config.toml
horizontal_flip = true
conditioning = "class"
cond_dim = 256
targets = ["species"]
head_dim = 32
parallel_block = false
drop_path = 0.15
epochs = 43.1
final_lr_fraction = 0.1
Rows from expert 15 of block 3, named by matrix and row number. Rows with one number belong to one neuron. Each number is 128 + 32 x the weight over the matrix's rms, rounded and kept within 0 to 255. All counts start at 0.
# up: expert up (model.blocks.3.mlp.up, 32x128x128), inputs 64-127
# down: expert down (model.blocks.3.mlp.down, 32x128x128, transposed), outputs 64-127
up.2 [ 90   5  86 158  12 208 255 250  75 165  88   1 162 223 155 155  52 104 126  93 222  30 109  60 255   0 245 171  17 255 225   0 156 172 177 172 145 133 108  88  80 155 140 132   6 117  50  93  38 116 128  82 160 139  44 139 238  79 112 100  48 137 255 192]
down.2 [156 218 113 134 255  88   9   0 147   0  92  92  64 255 154  60 172 202 144 157  36 212 123 154 212 204  55  51 130   0   0 145 181  57 113   0  76 119 255 129  16 130 176  92 114   0   0 246 255  65   0 255  32 119  72   0  10   0 169  17  40 135 150 143]
up.13 [184 106 150 171 120  19  45 118 255 141 109 255 116 111 122 106 222 131 156 157 179 220 147 141   0 255  77  33 176  76  55 159 154  87  34 128   4 186 151 162 179   0 123  12 196  49 224 145 226 154 116 200 131 125 141 128   0 207 154  73 255 135  75 140]
down.13 [ 89 138 147 180 142 231 255 253 113 247 177 154 175   0  98 185  84 100 144 142 196   0 122  45 110 153 244 156 120 212 255 143 145 201 236 161 201 125  49 161 255  88  85 178 190 247 245  80 118 184  14  32 250 145 196 255 204 255 103 255 203 174  72  69]
up.15 [ 65   0   0 143 123 215 255 163 154  99 106  57 115 170 164 143 114 121 173 125 162  10 123  57 201   0 162 112   0 255 198   1 154 140  88 133  24 193 125 130 145 148 136 123  22 112  81 111  94 140 152 129 131 128  27 131  72  41 118 118  92 131 192 125]
down.15 [149 128 129 193 176 115 109 132 199 144 124 112 153 255 218 108 179 216 111 203 130 125 132 147 131 193 113 109   0  66  44 158 135  75   0   0  54 113 255 155  59 130 171 174 108  67  78 205 147  48   8 255 138 122 154  21 123  93 134 135  93 146 169 196]
up.18 [ 68  22  39 213 125  78 255 130 128 110   0 110   0   0  74 147  53 106 182 132  26  10 122 211 130 124 199  81  77 204 153   0 152  97  76 160  92 136 130 201 130 130 128 186 100 162  34 177 103 156  87 100 129 173  72 125 235  24 126 255 119 109 187 138]
down.18 [136 141 134 141 184   0 135  93 103 144 164 152 215 191 206 141 255 169 167 229 142 169 108  62 174  58 119 168   0 130  61  43 104 134   4 154 167 154 194 145 117 186 196 194 121 133 132 145 255   0 255 197 219 148 208 175 146 204 215   0 141  67 255  93]
up.19 [ 71  34  96 172  42 244 255 199  52 169 112  16 143 199 125 145  35  90 149 102 175  37 115  80 255   0 255 169  20 255 199   0 154 248 165 167 176 121 114  95  73 156 142 160  67 125  66  78  14 112  87  85 124 202  62 132 255  99 114 137 106 145 255 174]
down.19 [153 186 103 129 255 107   9   0 141   0  79  92  98 255 166  66 173 197 176 123  60 217  99 140 209 182  49  51 112   0   1 112 191  71 143  57  94 129 255 136  21 142 179  97 109   0   0 207 255  73  65 255  42 118  56   0  18   0 164   6  39 129 154 137]
up.24 [160  48   0   0 255 170 220  83 149   0 255 201  69 115 193 160 129 155  55 138  59   0 120 113   0   0   0 131  82  50 159 150 152  21 123 105 109 255 148 156  47 255 125 152  90 150  53 146 223 138 178 105 109   0  53 130   0  14 125 121  99 113  53   1]
down.24 [124  49 186 120   0 106 215 255 231 213 205 163 115 255 204 145 168 174  16 143 255   0 129 134   0 131 128 255  92 255  97 135  11 116   0  11  45  44 150  55 162  99  82 170  68 255 206 183  69 107 151 103 210 164 255 114 179 202  91 198 136  78 125 255]
up.38 [146 192 168  93 140 190   0 107 240 100 255 164 208 204 145  89 168 175   0 144 114 132 129 127 102 255  16 180 136  11 122 210 100  36 174  52 132 116 156  80 139 226 123  88 177 130 134  88 189 124 234 189 135  39 249 122 111 115 138   0  90  99  72  99]
down.38 [127 139 135 113   0 218 157 156 128 108  97 129  78 135  70 117  39  31  70 107 145 131 161 180 100 120 133 121 255 215 157 173 110 120 254  71 117  79   0  80 162  74 102 100 100 205 137 101  37 255  78  30   0  89 127  49 139 100  42 197 143 118  65 130]
up.40 [154 100  38  99 171 152  32  99 204  68 255 182 182 255 189 121 155 136  10 146 129  80 130 127  37 175   0 134 150  18 129 214 108   0 153 106  94 173 146 150 178 149 125  74 109  86 116 110 161 145 228 150 146  26 132 130  83 119 133   0  86  83  44 116]
down.40 [147 141 179 132   0 255 208 255 219 135 167 134  83 161 137 127  47  41  47 118 209  77 169 154   4 192 151 205 205 255 202 194  66 120 126  65  28  58 108  94 182  65  97 133  74 236  27 109  31 255  28  77 102 109 209 114 172 136  37 255 134 151  54 193]
up.50 [143 192 168 178 216   0  98  60 175 182  79 255  75 105  76 130 119  66 112 145   0 222 182 217   0 255  79  88 135  30  47 255 106 134 128 153  90 156 128 203 236   0 120 129 185 118 140 143  87 142 129 129 123 115 154 116 223 152 138 255 187 126 118 149]
down.50 [ 98 163 129 129 129 122 176 188 110 164 173 164 189   0 134 167 181  83 131 160 133  64 132 120 103 117 177 193 141 255 178  87  67 180 101 166 159 108  59 121 204 146 149 156 101 255 165   4 152 242 255  82 223  67 150 255 219 255 105 133 162 129  87  16]
up.53 [ 68 127  48 123  61 255 240 186  82 101 137  30 161 178 146 134  53 122  64 104 122   0 117  76 255   0 201 189  36 234 214  42 149 126 188 103 165 124 124  85  77 255 138 185  36 176  46 105  50 126 136  92 130 112 104 136 227  49 106 109  26  76 197 105]
down.53 [157 118 114 121 142  74  48  61 178  20  98  99  98 255 165  71 145 155 106 142  82 245 144 186 147 195  19 101  99  47   0 130 148  37  58  12  59 101 255 122  24 139 162  98  66   0   0 174 129  99 117 204   0 148 109   0  52   0 161   0  65  86 169 195]
up.63 [164  64 143  98 128 144  20 120 255 116 249 216 177 255 165  89 213 146 106 144 177 160 138 132   0 180  15 120  93  72  89 124 108  12 127 132  38 241 145 148 141 126 123  63 137 101 167 130 206 151 146 197 125  71 111 128   0 153 136  18 213 134  71  89]
down.63 [121 127 165 164 142 255 247 255 240 182 171 148  57 150 137 138   7  33  89 150 232  24 121 106   1 161 181 159 162 255 255 143  82 134 166  93  64  72  95 125 221  42  65 133 133 217 137  82   7 227   0  38 189 141 183 171 146 204  33 255 150 147  98 190]
up.67 [ 38  92  55  54 134 255 255 175  96  81 147  31 151 161 142 138  73 165  98 123  68   8 104 108 255   0 165 199  85 186 225  36 160 105 197 107 130 121 137  86  96 255 136 179  40 186  17 123  83 124 153 100 125  89 115 129 137  36 106 134  39 118 150  71]
down.67 [175 111 123 127 137  71  65  81 170  84 118 120  73 255 177  78 126 173  83 113 117 241 182 212 138 116  65 100 105 123   3 130 122  47   0  28  21 118 234 127  36 139 190 120  73  29  77 181  65  52 144 205  64 127 103   0 108  22 121   0  81  71 181 199]
up.69 [169 146 160 156 145  48  19  65 211 122 147 230 130 111 153 114 195 115  75 148 185 208 148 111   0 255   0  75 172  48  60 226 130  96 118 114  76 182 128 141 203   0 121  35 185  56 181 108 183 130 205 158 145  54 142 128  51 165 141   0 141 151  61 157]
down.69 [ 94 147 150 137   0 230 209 252 119 173 171 143 133   0 100 182 115  97  97 152 182   0 131 101  69 180 216 159 186 207 235 199 104 169 231 124 164 108  63 126 237  95  68 144 150 255 175 114 165 255  70  30 189  63 182 255 209 199  95 255 189 184  69  90]
up.71 [ 69  68  75 125  65 181 216 156 133   4  78  73 109  62 134 128 121 213  82 136 104  63 113 163 159  84 118  76  76 180 170   0 134   0 112  95   6 179 167 153 107 255 126 137 111 230 112 165 193 151 128 123 130 118 125 131   0  31 127 182  74  78 126 106]
down.71 [129 121 144 155 115  94 176 148 143 148 168 131 146 255 128 127 126 131  94 139 167 185 134 124 174  66 119 118   8 170 101  91  99 130  95 103 134 121 131 196 128 133 106 167 172  54 168 184 127   0 126 135 170 226 203  39 130 156 102 111 136 125 235 130]
up.86 [ 55   0  34 237 104 151 255 139  15 153  65  47  76 188 149 153 122  97 187 122 252  41  93  96 182   0 162 117  71 255 189   0 150 177  95 145 198 169 107 109 145  75 131 167  59  34 130  83  29 139  91  53 122 249  74 135 206 102 120 205  89 126 218 142]
down.86 [141 129 125 147 241 110  44  76 169 114 112 110 166 197 181 100 235 220 153 143 119 141  43 109 167 169 124  98  25  54  47 111 152 104 126  88  54 173 255 137  12 207 163 151 112  30 104 233 255   0 153 255  95  99 124  30  83 101 158  73  90 135 173 175]
up.88 [183 134 156 120  77 108   0 103 255  95 210 255 178 255 155  90 255 134 117 159 225 162 159 124   0 255   4 119  98  55  73 163 101   0 103 126  27 166 144 136 177  39 123  17 201  36 245 103 213 148 170 236 134  97 140 128   0 206 142   0 228 132  52 101]
down.88 [110 136 152 227 114 255 255 255 185 189 169 142  74  24  98 161   1  37 113 147 206   0 124 108  71 151 238 127 208 255 255 177  96 164 248 129 123  98  16 131 229  44  69 154 149 226 152  59  23 255   0  20 187 142 163 231 185 213  39 255 187 156  46 135]
up.91 [130 140 194 162  96  85 121 177  38 207 121 143 102 132  35 122 189 164 255 110 225 250 123 186 102  86 237 135 133 154 101 132 124 255  50 163 206  39 153  87 110 111 132 181 169 136 218 167 148 113   0 226 100 255 227 128  70 230 126 213 255  91 115  30]
down.91 [134  50 103 128 255 158  82  17 111 206  46  91 122   0  96 129  96 122 250 111  81 129  65  80 208  56  92 115 140  94 192  38 191 143 172 198 153 180  95 138  82 177 124 117 187  73 230  90   0  62  81  95  89 216  44 173  47 193 165 107 126 123 140 106]
up.93 [ 73 129  41  63 129 255 192 215 149  61 187  35 179 167 177 128  38 145   0 109  34   0 103  91 255  77 140 203  59 175 223  54 146  50 222  72 124 132 136 106  78 255 130 140  55 180   0 125  95 131 212 111 138  14  99 131 167  28 116  75   0 103 142 113]
down.93 [159 131 123 124  57  95  96 118 195  27 118 114  73 255 167  83 107 128  52 111 126 248 190 218 114 177  62 123 105 121  10 152 117  47  41   0  75  71 180 115  82 105 158 113  56  62   0 173 102 127 151 175  33 121 126   0 117   0 126  23  89  80 165 188]
up.97 [ 58   0  27 137 107 253 255 202 134 109  76  51 115 161 158 146  87 115 176 119 148  34 117  83 255   0 215 134   0 255 185   0 165 168 122 152  14 142 123  93 129 180 133 150   9 127  99 126  88 133 114 127 126 111  64 142 129  36 115 151 105 127 211 137]
down.97 [155 131 124 154 255  88  80  85 179 111 102 163 150 255 189  95 160 255 123 184 125 165 127 152 174 150  82  68   0  10  30 125 151  64   0   0  97 141 255 151  53 129 178 156 115  15  62 198 135   4  23 255 130 124 111   0 101  50 176  35  72 130 177 194]
up.110 [ 21 116  87 137 106 150 255 157 103 174  36  75  40   0  85 135   0  78 255 117  85  58 116 114 184  53 255 126 107 245 147   8 242 255  81 156 139 130 120  85  90 154 132 183  80 227  10 133 110 102  76  90 118 136  71 161 182  20 117 191 120 205 222 182]
down.110 [111 104 126 120 101  15  46   0 121 158 112 116 219 220 185 120 244 255 175 141 122 121 105  70 153 112  30 144   0   0  42  71 179 135  42 129 156 192 213 136  72 191 179 140 104  58 107 207 249   0 255 255 255 109 107 124 107 141 195   8  87 121 255 149]
up.124 [121 192 160 119  72 255  70 120 154  72 255 119 216  76 160 101 131 170   0 161  78 121 129  62 199 159  83 190 126  87 159 134 112  69 226  30 116 105 139  26 118 255 121  84 156 201  85  78 192 121 208 126 176  46 190 134 120  50 130   0  15 123  61 128]
down.124 [148 135 129  95   0 157 131  99 137  80  82 105 124 234  59 125  55  86  58  99 142 163 156 176 145 100 110  37 238 109  60 200 140 127 226  61 128 107  22 124 145 125  89  94 128 150  35 177  77 232 130 110   0 114  97   0 122  25  86 133 141 115 141 184]
up.126 [247 183 175  67  91 189   0 111 198  99 255 185 246 195 186 119 179 157  25 130 198 184 125  69  85 169   1 119 194  33 116 250  94  10 158  97  88 132 132 148 159 111 127  64 174  83 168 128 224 116 138 177 133 111 116 128   0 190 129   0 217 151  47 147]
down.126 [198 127 141 134  82 255 182 211 151 142 130 108  64 138  89 128  10  72 106 107 157  86 155 158  68 139 179 114 252 162 207 201 120 133 175  79 117  68  45 125 212  58  79 110 143 182   0 113  72 255   0   0  52 152 149 135 126  99  91 255 139 180  50 136]
up.127 [125   0  28 112 223 127 223 129 143 117  94 132 113 154 163 131 128 119 173 134 121  31 134 111  33   0  75  66  60 165 108  64 173 102  71 128  53 255 136 211 109  38 131 108  36  50 107 125 139 146 145 149 118  75   0 141   0 114 124 133 121 136 158 120]
down.127 [115 142 150 159 114 124 166 214 201 195 197 158 115 255 234 126 167 131 107 182 180  14 125 104   0 217 148 238  26 186 146 145  83 107   0  77  24  96 235 135 142  80 142 194 118 149 134 200 176  48  43 221 248 106 227 145 149 193 114 216 112 145 123 209]