Rows from block 4 of a small class-conditioned image diffusion model, named by matrix and row number. Rows with one number belong to one neuron. Each number is 500 + 25 x the weight over its row's rms, rounded and kept within 0 to 999. All counts start at 0. Numbers have three digits each.
After each neuron's rows are labels from the 100 images, of 14976 (inputs lightly noised), where the neuron reaches its highest value: "colour at peak" is the nearest of a few named colours to the mean colour under the peak. Only what is clearly more common there than usual is listed. The data: photos of plants, animals and fungi (iNaturalist). In brackets: how many of the 100, against the usual share in percent.
# fc1: MLP up (model.blocks.4.mlp.fc1.weight, 512x128), inputs 0-127
# fc2: MLP down (model.blocks.4.mlp.fc2.weight, 128x512, transposed), outputs 0-127

fc1.261:485501497504495486500501475502488499464488541495480495487534514534534469503479492483530489517481493488495502506516498499439477447522507500494481489499498499500522497474497497505502566528467461493518477439505482481478469445553513498514516526569498440527484465536490476492503497501483498500472484495515444503499528502505460488434503515502482504491497465526491500490511554526525530552464
fc2.261:505492503512499488482440504539499505535503467486499467512495494411484502463515505504484521500497491496491502498521507504509491494480496501515516455501503484505498489540474507489518485468510505498500491487482535494465501569504496471535453498494493508527493525454493506499502497487501488547486508536400566445493482471484513538534498507524498505545518491504483500500499470518483484497568
colour at peak: brown (61 vs 24.2)

fc1.357:517493504512540526514476532483528484542477500500545497498536491517502490500489488525500509501531499508492515515497526502517526477478524489496413505505481488502461506555502492483557501520485530457500514525427484468557498439472515518500493525501524532533498515527480466502490512476503487501470504530489460459525450506492458492499473471495538480483499466484501489497502500482438500496498
fc2.357:462497500491492475499507540534507486465500506500464500509496489496487478500498502503474503500493499500501427482500499495508542501500499482495608500499506502509495497425464467503494509500503498500570437500571495490480456536501548499499504499473500484500502495500514535471493535488502500522496495526504501507494607498501514499500504499474502499501511500492462531508497510534499501516504
colour at peak: white (35 vs 5.8)

fc1.340:505497504524498528502487472460478452519462465490519510487467520496496518518489501424490491523491499499507496504496448507508538498500481504494504580502498527514504500497514531513530494542458512488503476506477450489537492489498486523510475477514517502594512464499476498505497468513492497502468505465498519449507472508497468460494500478514492499540530444466485480559487502500463507490492
fc2.340:536504500460510479493536535504509505498491510577513496556501450495502491461526478507509503498546501496499478500478498474502510450507517498501490486490502479500499506506485467500501499466523525567547499506493501520464498507509531477499500492448454457429481525491527500477500500500517446502496488499532472567580513471543498493501493512463500481503521494497462477494499490499504500506498
colour at peak: cyan (30 vs 2.5)

fc1.21:493488513477518487470464507487491484502503537516481481482426498509500530461502554558502559509502499524480467500516494504494504458502488518492494502502537467503498498499499501442501393483470500490529479502495464450486500546486501506506505491500523474510501482551493453501496504492451472508511479501500449511501494517470492506517496476472480496499454494518506491474524496465499519466467
fc2.21:550500499511475501517522458498509469500503532500513500421596492471476500526533490522477478548511534507528496452499499523492506530468543507498499511502487459513512501501493462500507568500491506492492504516505530512423501457501500518499489496488535473500498485475497502517513505523498544480438515426498500482551502500501512502485501472493491502501501502476499479498501503517498527506491
colour at peak: grey (81 vs 49.9)

fc1.126:489469502506491508467478498503479498481479498519523432482502504536474496513526515555497499496456452508520459529511422528477500474521516499476469482522499503499508511501494496472560503469491484454491512477512518463519510524492506502500498499509483510436522485527490450502500506493463497490459530502500506501520499500506483500501469451527495532509455423512501504540510461523505447483507
fc2.126:508499471455550490500508499522498499516496499501450510499498574492493490501493504511492532504518475482501526504501471500489501491502496514530507505497501491454504487502565493500479493536502499494500485555446522621488460493518478493499509483518501434501475504495480510504511515484525525499447546477505507424528502473507501494502497533438500500496500500497533500498502500505500519502502
colour at peak: grey (75 vs 49.9)

fc1.510:491491498472573541482523491523507488489494519499510497466502504503483539502511489489537561504507495516551512470500494472495495503521523500476512452521514497505559500487498495454519516459487483514523483486520445475490490469445500484463447514452523507510505495500520500506472500486504485491510477492504461461497518507452490429525493502480508516506528493552485456536540491495473456503507
fc2.510:544473519515504432499499507503495512492499502504497540519502500500500498500450477512501526469509467496506441504523500508464454508502458501500501501495497505502498480517494511536500524456499492502473497496500405517499551499494500495525516502500508501496500472453543491498494514542501497501456467529517497493434500504531501576502499496499495496499428498434512511501472478513551502501501
colour at peak: white (39 vs 5.8); cyan (34 vs 2.5)

fc1.41:492503486507408433493506481481473487523523509508476487505499495459528473479466501512468460522492488465461485505475523514495472478518499549489487526444486514501437473486538478509484479528522475474484518501467541500522461523529507509493525496538501457501522503505472488480532512507443501489488497527497510512457490492542485527464495461525507480496490495460487534481506499511496535502500
fc2.41:497523474502493594509501517482529504499500462503506440478503498492497500501501533464496454468495534528497508503518496472516538497500546500499505508524502460498509522468503478501502460544493502547514512500495569460501475509474475516499500457501479487487499526545448504499526474499501509501499505484488503499544496478463490500500487501475484506540501416500473503445499518445489497500493
colour at peak: brown (54 vs 24.2)

fc1.26:495497498487476513526521478470501518517531499492531478499531536473546516498441516500497557524499502499570499471500495493523495523530528541474500540495503460500487500513532494501480451504502487525496506469483498500499494488531482496535502504503533486482483491517546508448527469482500498499504473504503515501467525505493408500489481467455502519495500489554506511519499423502496515556494
fc2.26:470509493500501495405496500494501500486502494552500493501513523497530494501523502506497491492498434546435513528507497483481494498588495504501480491490513506458527515499501595495531538494526491492504500512499500505506499499502530535453523500525500500499504509517482497502511498553501497500537500500517527486493512437500520498524490501504425498511490475459502487495500501486499529459497
colour at peak: grey (76 vs 49.9)

fc1.140:499498495506520511486496490477516500501544493484532492500569512527505529467489531514504496513496498502494505509489482516481476481495508510497426510430536492502516481478500512501518487581499517472494489458543475461484458568451494501502473506500504476505478526459472496456492537485481488518494480500553469504479542513491493474481498500476496502501443471505497488482508481527506547459502
fc2.140:500496501486518474512499598501497500529486501501502494493475541494505477504487498485505501495553500498481501500445503501512484542497495500502507495502498452508509499499502479500454495465530498505563500472458502500488523439530525536499496506505509514502576497563501490496516501508495494497564505500450515469502482420517500481498522462490544494498517504507551493530505502500520500530499
colour at peak: grey (75 vs 49.9)

fc1.42:482499463486498518493467475484501501520498523514505504527503476508502504472486518507500496455503469502518487551510483462487482486496514486479562502496495452499493503503501480529537514475527496505447561460514483496479504478480456506507479496534535506499439496517474474482496439471466525580481492535481452498506568501553460524483506487516504506516501484518499460485502528499515487490492
fc2.42:508465510444499508493497521478526500466485516436486503440465503483502482540504474455423484495488558499524520499481508501503556498481407495497437528504512502499500496499499502513513489506499500495496498505499498498540501537500482570500497499504509434497517492509510517447477497506498494509508506523477568486500488498509516513533514528503539500516496481494504498529487502501501501499500
colour at peak: grey (77 vs 49.9)

fc1.278:499519504475472494486508552523479504484506499492480422462507554523511484503520498483516442530476521492489486535468536503500490508519493507470509501505497503502526487563528525492532517484492474485512453505486525480477504492527526450507485498444487488541553532494500518512497511494469525539498486491528494495476528480487475471483463478502522510446506495549491503560484476535469523518502
fc2.278:501494503481542502504499492563501500513491498500515555498492458497482500526496510498507533523443465503512524497519451500569452461480535500509495501520492500495500500455491497460369501501433502492514491501474508501461472506472486503500500489493501528514500545532504490494503517489497500498497500495505500500498499514498501500499503583515451522503500488502530501497501491499482503504524
colour at peak: brown (66 vs 24.2)

fc1.245:497500499516453496502517493498524421517510478455513500500547487496497463504493476476485432494513517464560475504458455508498500521503485489512500510508451472502462496508556439493514556520499501471464489472450506501516474455504492502473489497500523501480507506497502520462491499483503511503450531501477505462509523467500500497477507530490542525503518489507471457504521491532532484472495
fc2.245:505500498475527505502481457510496550501500528499498499450500496496494501501498494503523497516500507535444519468542522501453499481522495527504501498499500501474571495499368591497499494510502513507548500520498499502487504499500498513551501518498487475504503505505496498535500509509463501510442499500500495493501513498497495499504496499498479466502509535508500503486493499462416501528500
colour at peak: cyan (35 vs 2.5)

fc1.441:487509481498474482500478487563526481539522484517491503510511511491500515509490500474505489460513487509481495483517548507482464467501543499496486510512505498504492505446505513491460488523496523498485499468499517500505483450504514510459513511490498479531534431510563490458438458490496527504470507500466496517496554542498492500509492422500494518567489482510485462484531484485516537478532
fc2.441:500502484507487434534499472500480511536488482501480548505535551519487488500495463473498496595499494509502500501453485476511494477492523534499499453532512500512504518435498495499525455515534448516494498514528499516545504436500503500520502476500499517501515531510517462462472470505503547510505520499501500526500498499479514509485501580499484526501476519482503507500498502496506519440494
colour at peak: white (27 vs 5.8)

fc1.81:496498500491533495493475496471502500493491464507564467503549516511517486497506567459532544529503505479498492533522534526528471498505497509491480500447499510501505463522544471495475506497495499504469467546530496500421482489468489498503456530505494473494490494495483499415507492497457499504490503499568482472479498478524484495504478498493505482510418505524493500515501485485502496505498
fc2.81:442501499429456501506498496510494466500475464501470508429501539505502503462480455516500458501473475471490498509500443500539535499502528499500501500500499532495495498498467494505503450507498495502509572475460494499500491501499558529500524501502507555530500522500552500524498527490511505500500441497454494500493549499463506479503502510507498502498547543481510499528516493501529521498524
colour at peak: brown (60 vs 24.2)

fc1.144:496508480511499489480501528495539425519504499503471480438515489507499500503519489505538521502499464473502500492488501498496522488499520493483476529507510494516443501547488440488501495500545470489503502565512475502472502500514468513445507507487499502502529501539503506516472567497500497500498497493522522494500477473496500476494471498476514473552493505498505474520572501499519498393515
fc2.144:451515495592499505545497491499489562500500500441497494501501491501500500501454504498497500532504540505505499495468510489487495499502500554499500492506492498519530482498501495501494497518489500460475500454503500511512475499501487457596488514498502491501501494504500501498500500494476517499437508544507498503462500490501488495500539515519503500497501498547501502499408466500471501584516
colour at peak: cyan (35 vs 2.5); white (33 vs 5.8)

fc1.19:499504500467506479498488454501456499480521497488507488526448539497513539500521547504480605476474499516495501506495481512522472466512491499494505494491490504509452506495492490501496423486509492494493498507528435483498443534465504475472499480519500501466504458502507457490505493501523492497514490502515482503459435534509475496561500507502508530473503480524489492468500502503532494489543
fc2.19:460500504367502508523469552502500597494501502473497493502485500504500500500431497502499566502496448533496503509499497497486500477518498491500505469472504510505454498502491506495512464498494498513504495505528480410482502508476502474518515503500463520484505501498480497514496500501488458492554492501500491498502513555502470507507500522506512500501500499499498502501481503469474496495499
colour at peak: white (32 vs 5.8)

fc1.438:495495492502472455499501504507455496463512493512472487515489530486501506499530504580491494484482464514508447524505502438492495482500503509493554494485517493503519486455524492496533498498507490468508488464541492495450500561503511499502495497481478478416505516500521507440499475509473465501489508555501499507488541463511473512474450488496520529504480494496496501476528468526561503497497
fc2.438:508501498468499502512461435489485500519501503494502500468498533536493486526502508521520497499466490500478571479536483504542474522495441498500434522540502491483517518528507501499524500505506520415449536500483501490517500454495497513499507497512492525531500499496495496552500504514500522499504501501471526418479433508471509490500499495559498498501492468514551520506500501498504500493525
colour at peak: brown (53 vs 24.2)

fc1.80:469520507517500460463490507563537482521544509499498508498499495484477499491537501520507501524498500520497486489506449409499499507484509489540490508492501527500500441532517507481519503491491479495482499493486498565548461495505503537495492489514513487501520503513492502500499478574459502491495475499564485493419519470497494503499491488538490522505500463512483523496500487474462522516444
fc2.80:493492494490499481531500495490527491497500508512510509499502550500494507496510512484479515497507511505549500516503499543489502548512501509484502500438496512494494677475501459499466483482503465498506502495503499515500518500477516499500500608501502495494500502500489499518514542494515518524462509463479501505499496502499499475500497460460496477493501498497500496519508501502500501501504
colour at peak: green (46 vs 2.1)

fc1.331:500477463489513462502498489535499502498514512512494489507509547500587501498502504544483496493498427511518495504503512486501497482499474503489477538505530481493464508518502516494542514497506501501500514504500480463532504497500496580509484503575545500481490497522490495468385493517552525499495485496497503511498499462491467501502465471519478463509504498500504482483500463502537495501483
fc2.331:573520380500518488523499514506509500499496519499498501495507560506507498523555501498484488546493496500517451502494497497488501500498505496496498506517505461499570446521452492471512503486515474538521499491501497580500503497468502513505548460504503476488499500480503501482517488506499534472485492424493502498531502507500498502497493486437500496519505517473504501484501491499510500498500
colour at peak: white (38 vs 5.8); pink (36 vs 10.2)

fc1.242:508493523517518403499499498568541520512533449496496513488503517485500518500550502500502517502501499500512481508500446442493527485500498518501494517465505550475473499504505536532492502477523448500501506500492507505518442499506491533489454511518515504500539483498473503502502500500465501487506468527501487484485538486486464490488500465565478485498472439524467487496499481522492522524446
fc2.242:528501474496502590495500503457437509501484500503496505516508500502499500499420495523494495500500495486483519508457542545536497499503491503461504499596498463487542453501491501495505498515502555521491497488507502498463503502504518490509547473496486499504457493504501499498493491500501503500477520525476500500502489540510500476505443506483491501501529604469495502501499482504508501499517
colour at peak: green (26 vs 2.1)

fc1.113:516500521486451463498515474511499505530479452499506503494486529502519500503514486497513504502501514477500474508493530533477441462498566515481446458526490535499507481523554503488466458480453479499481479493499487521479504502538527507499497544501497464544475467498495548470504529509492478523470511497509504498476585460500475518464515522504495499507490490508438521468485501507510547499501
fc2.113:509500476497510532486461491451558500462531478507479501504511474493504497529440499511499452503468503489522505493495483505503502507489452525623536473419507498486499488489501498489461526518534507502520548484501503494497499518509501511499501502501497512520588518500518500517502504511498500511515497509497497470514479537468500499533502475501487502477498505500530464502500490533485452499528
colour at peak: brown (54 vs 24.2)

fc1.463:510439524496508472496520476496474500506499472502488478480499631478505504497501497496529499552487496497526484554487499484477485497537504566496480480479502536498530466520514510499493506494529447501490499482486500499526436499506549500528486505522503488521519466484491502503494495491422500478499474538496495489465507522526495502499502500530503493495466495499501534481498483540480509493476
fc2.463:529403552459504472494506502499495505516479508501500509511497511501439502496510501503494498500514501495516501459528502488526521496501500495493499521505502458415435516504449427544502505504500436506536517497510507485478510499507462500500557483497494481534496499501510498476476500499498493461532513500502502493460499509503527502506420481531512488476517475490496496500503495501538498496500
colour at peak: brown (88 vs 24.2)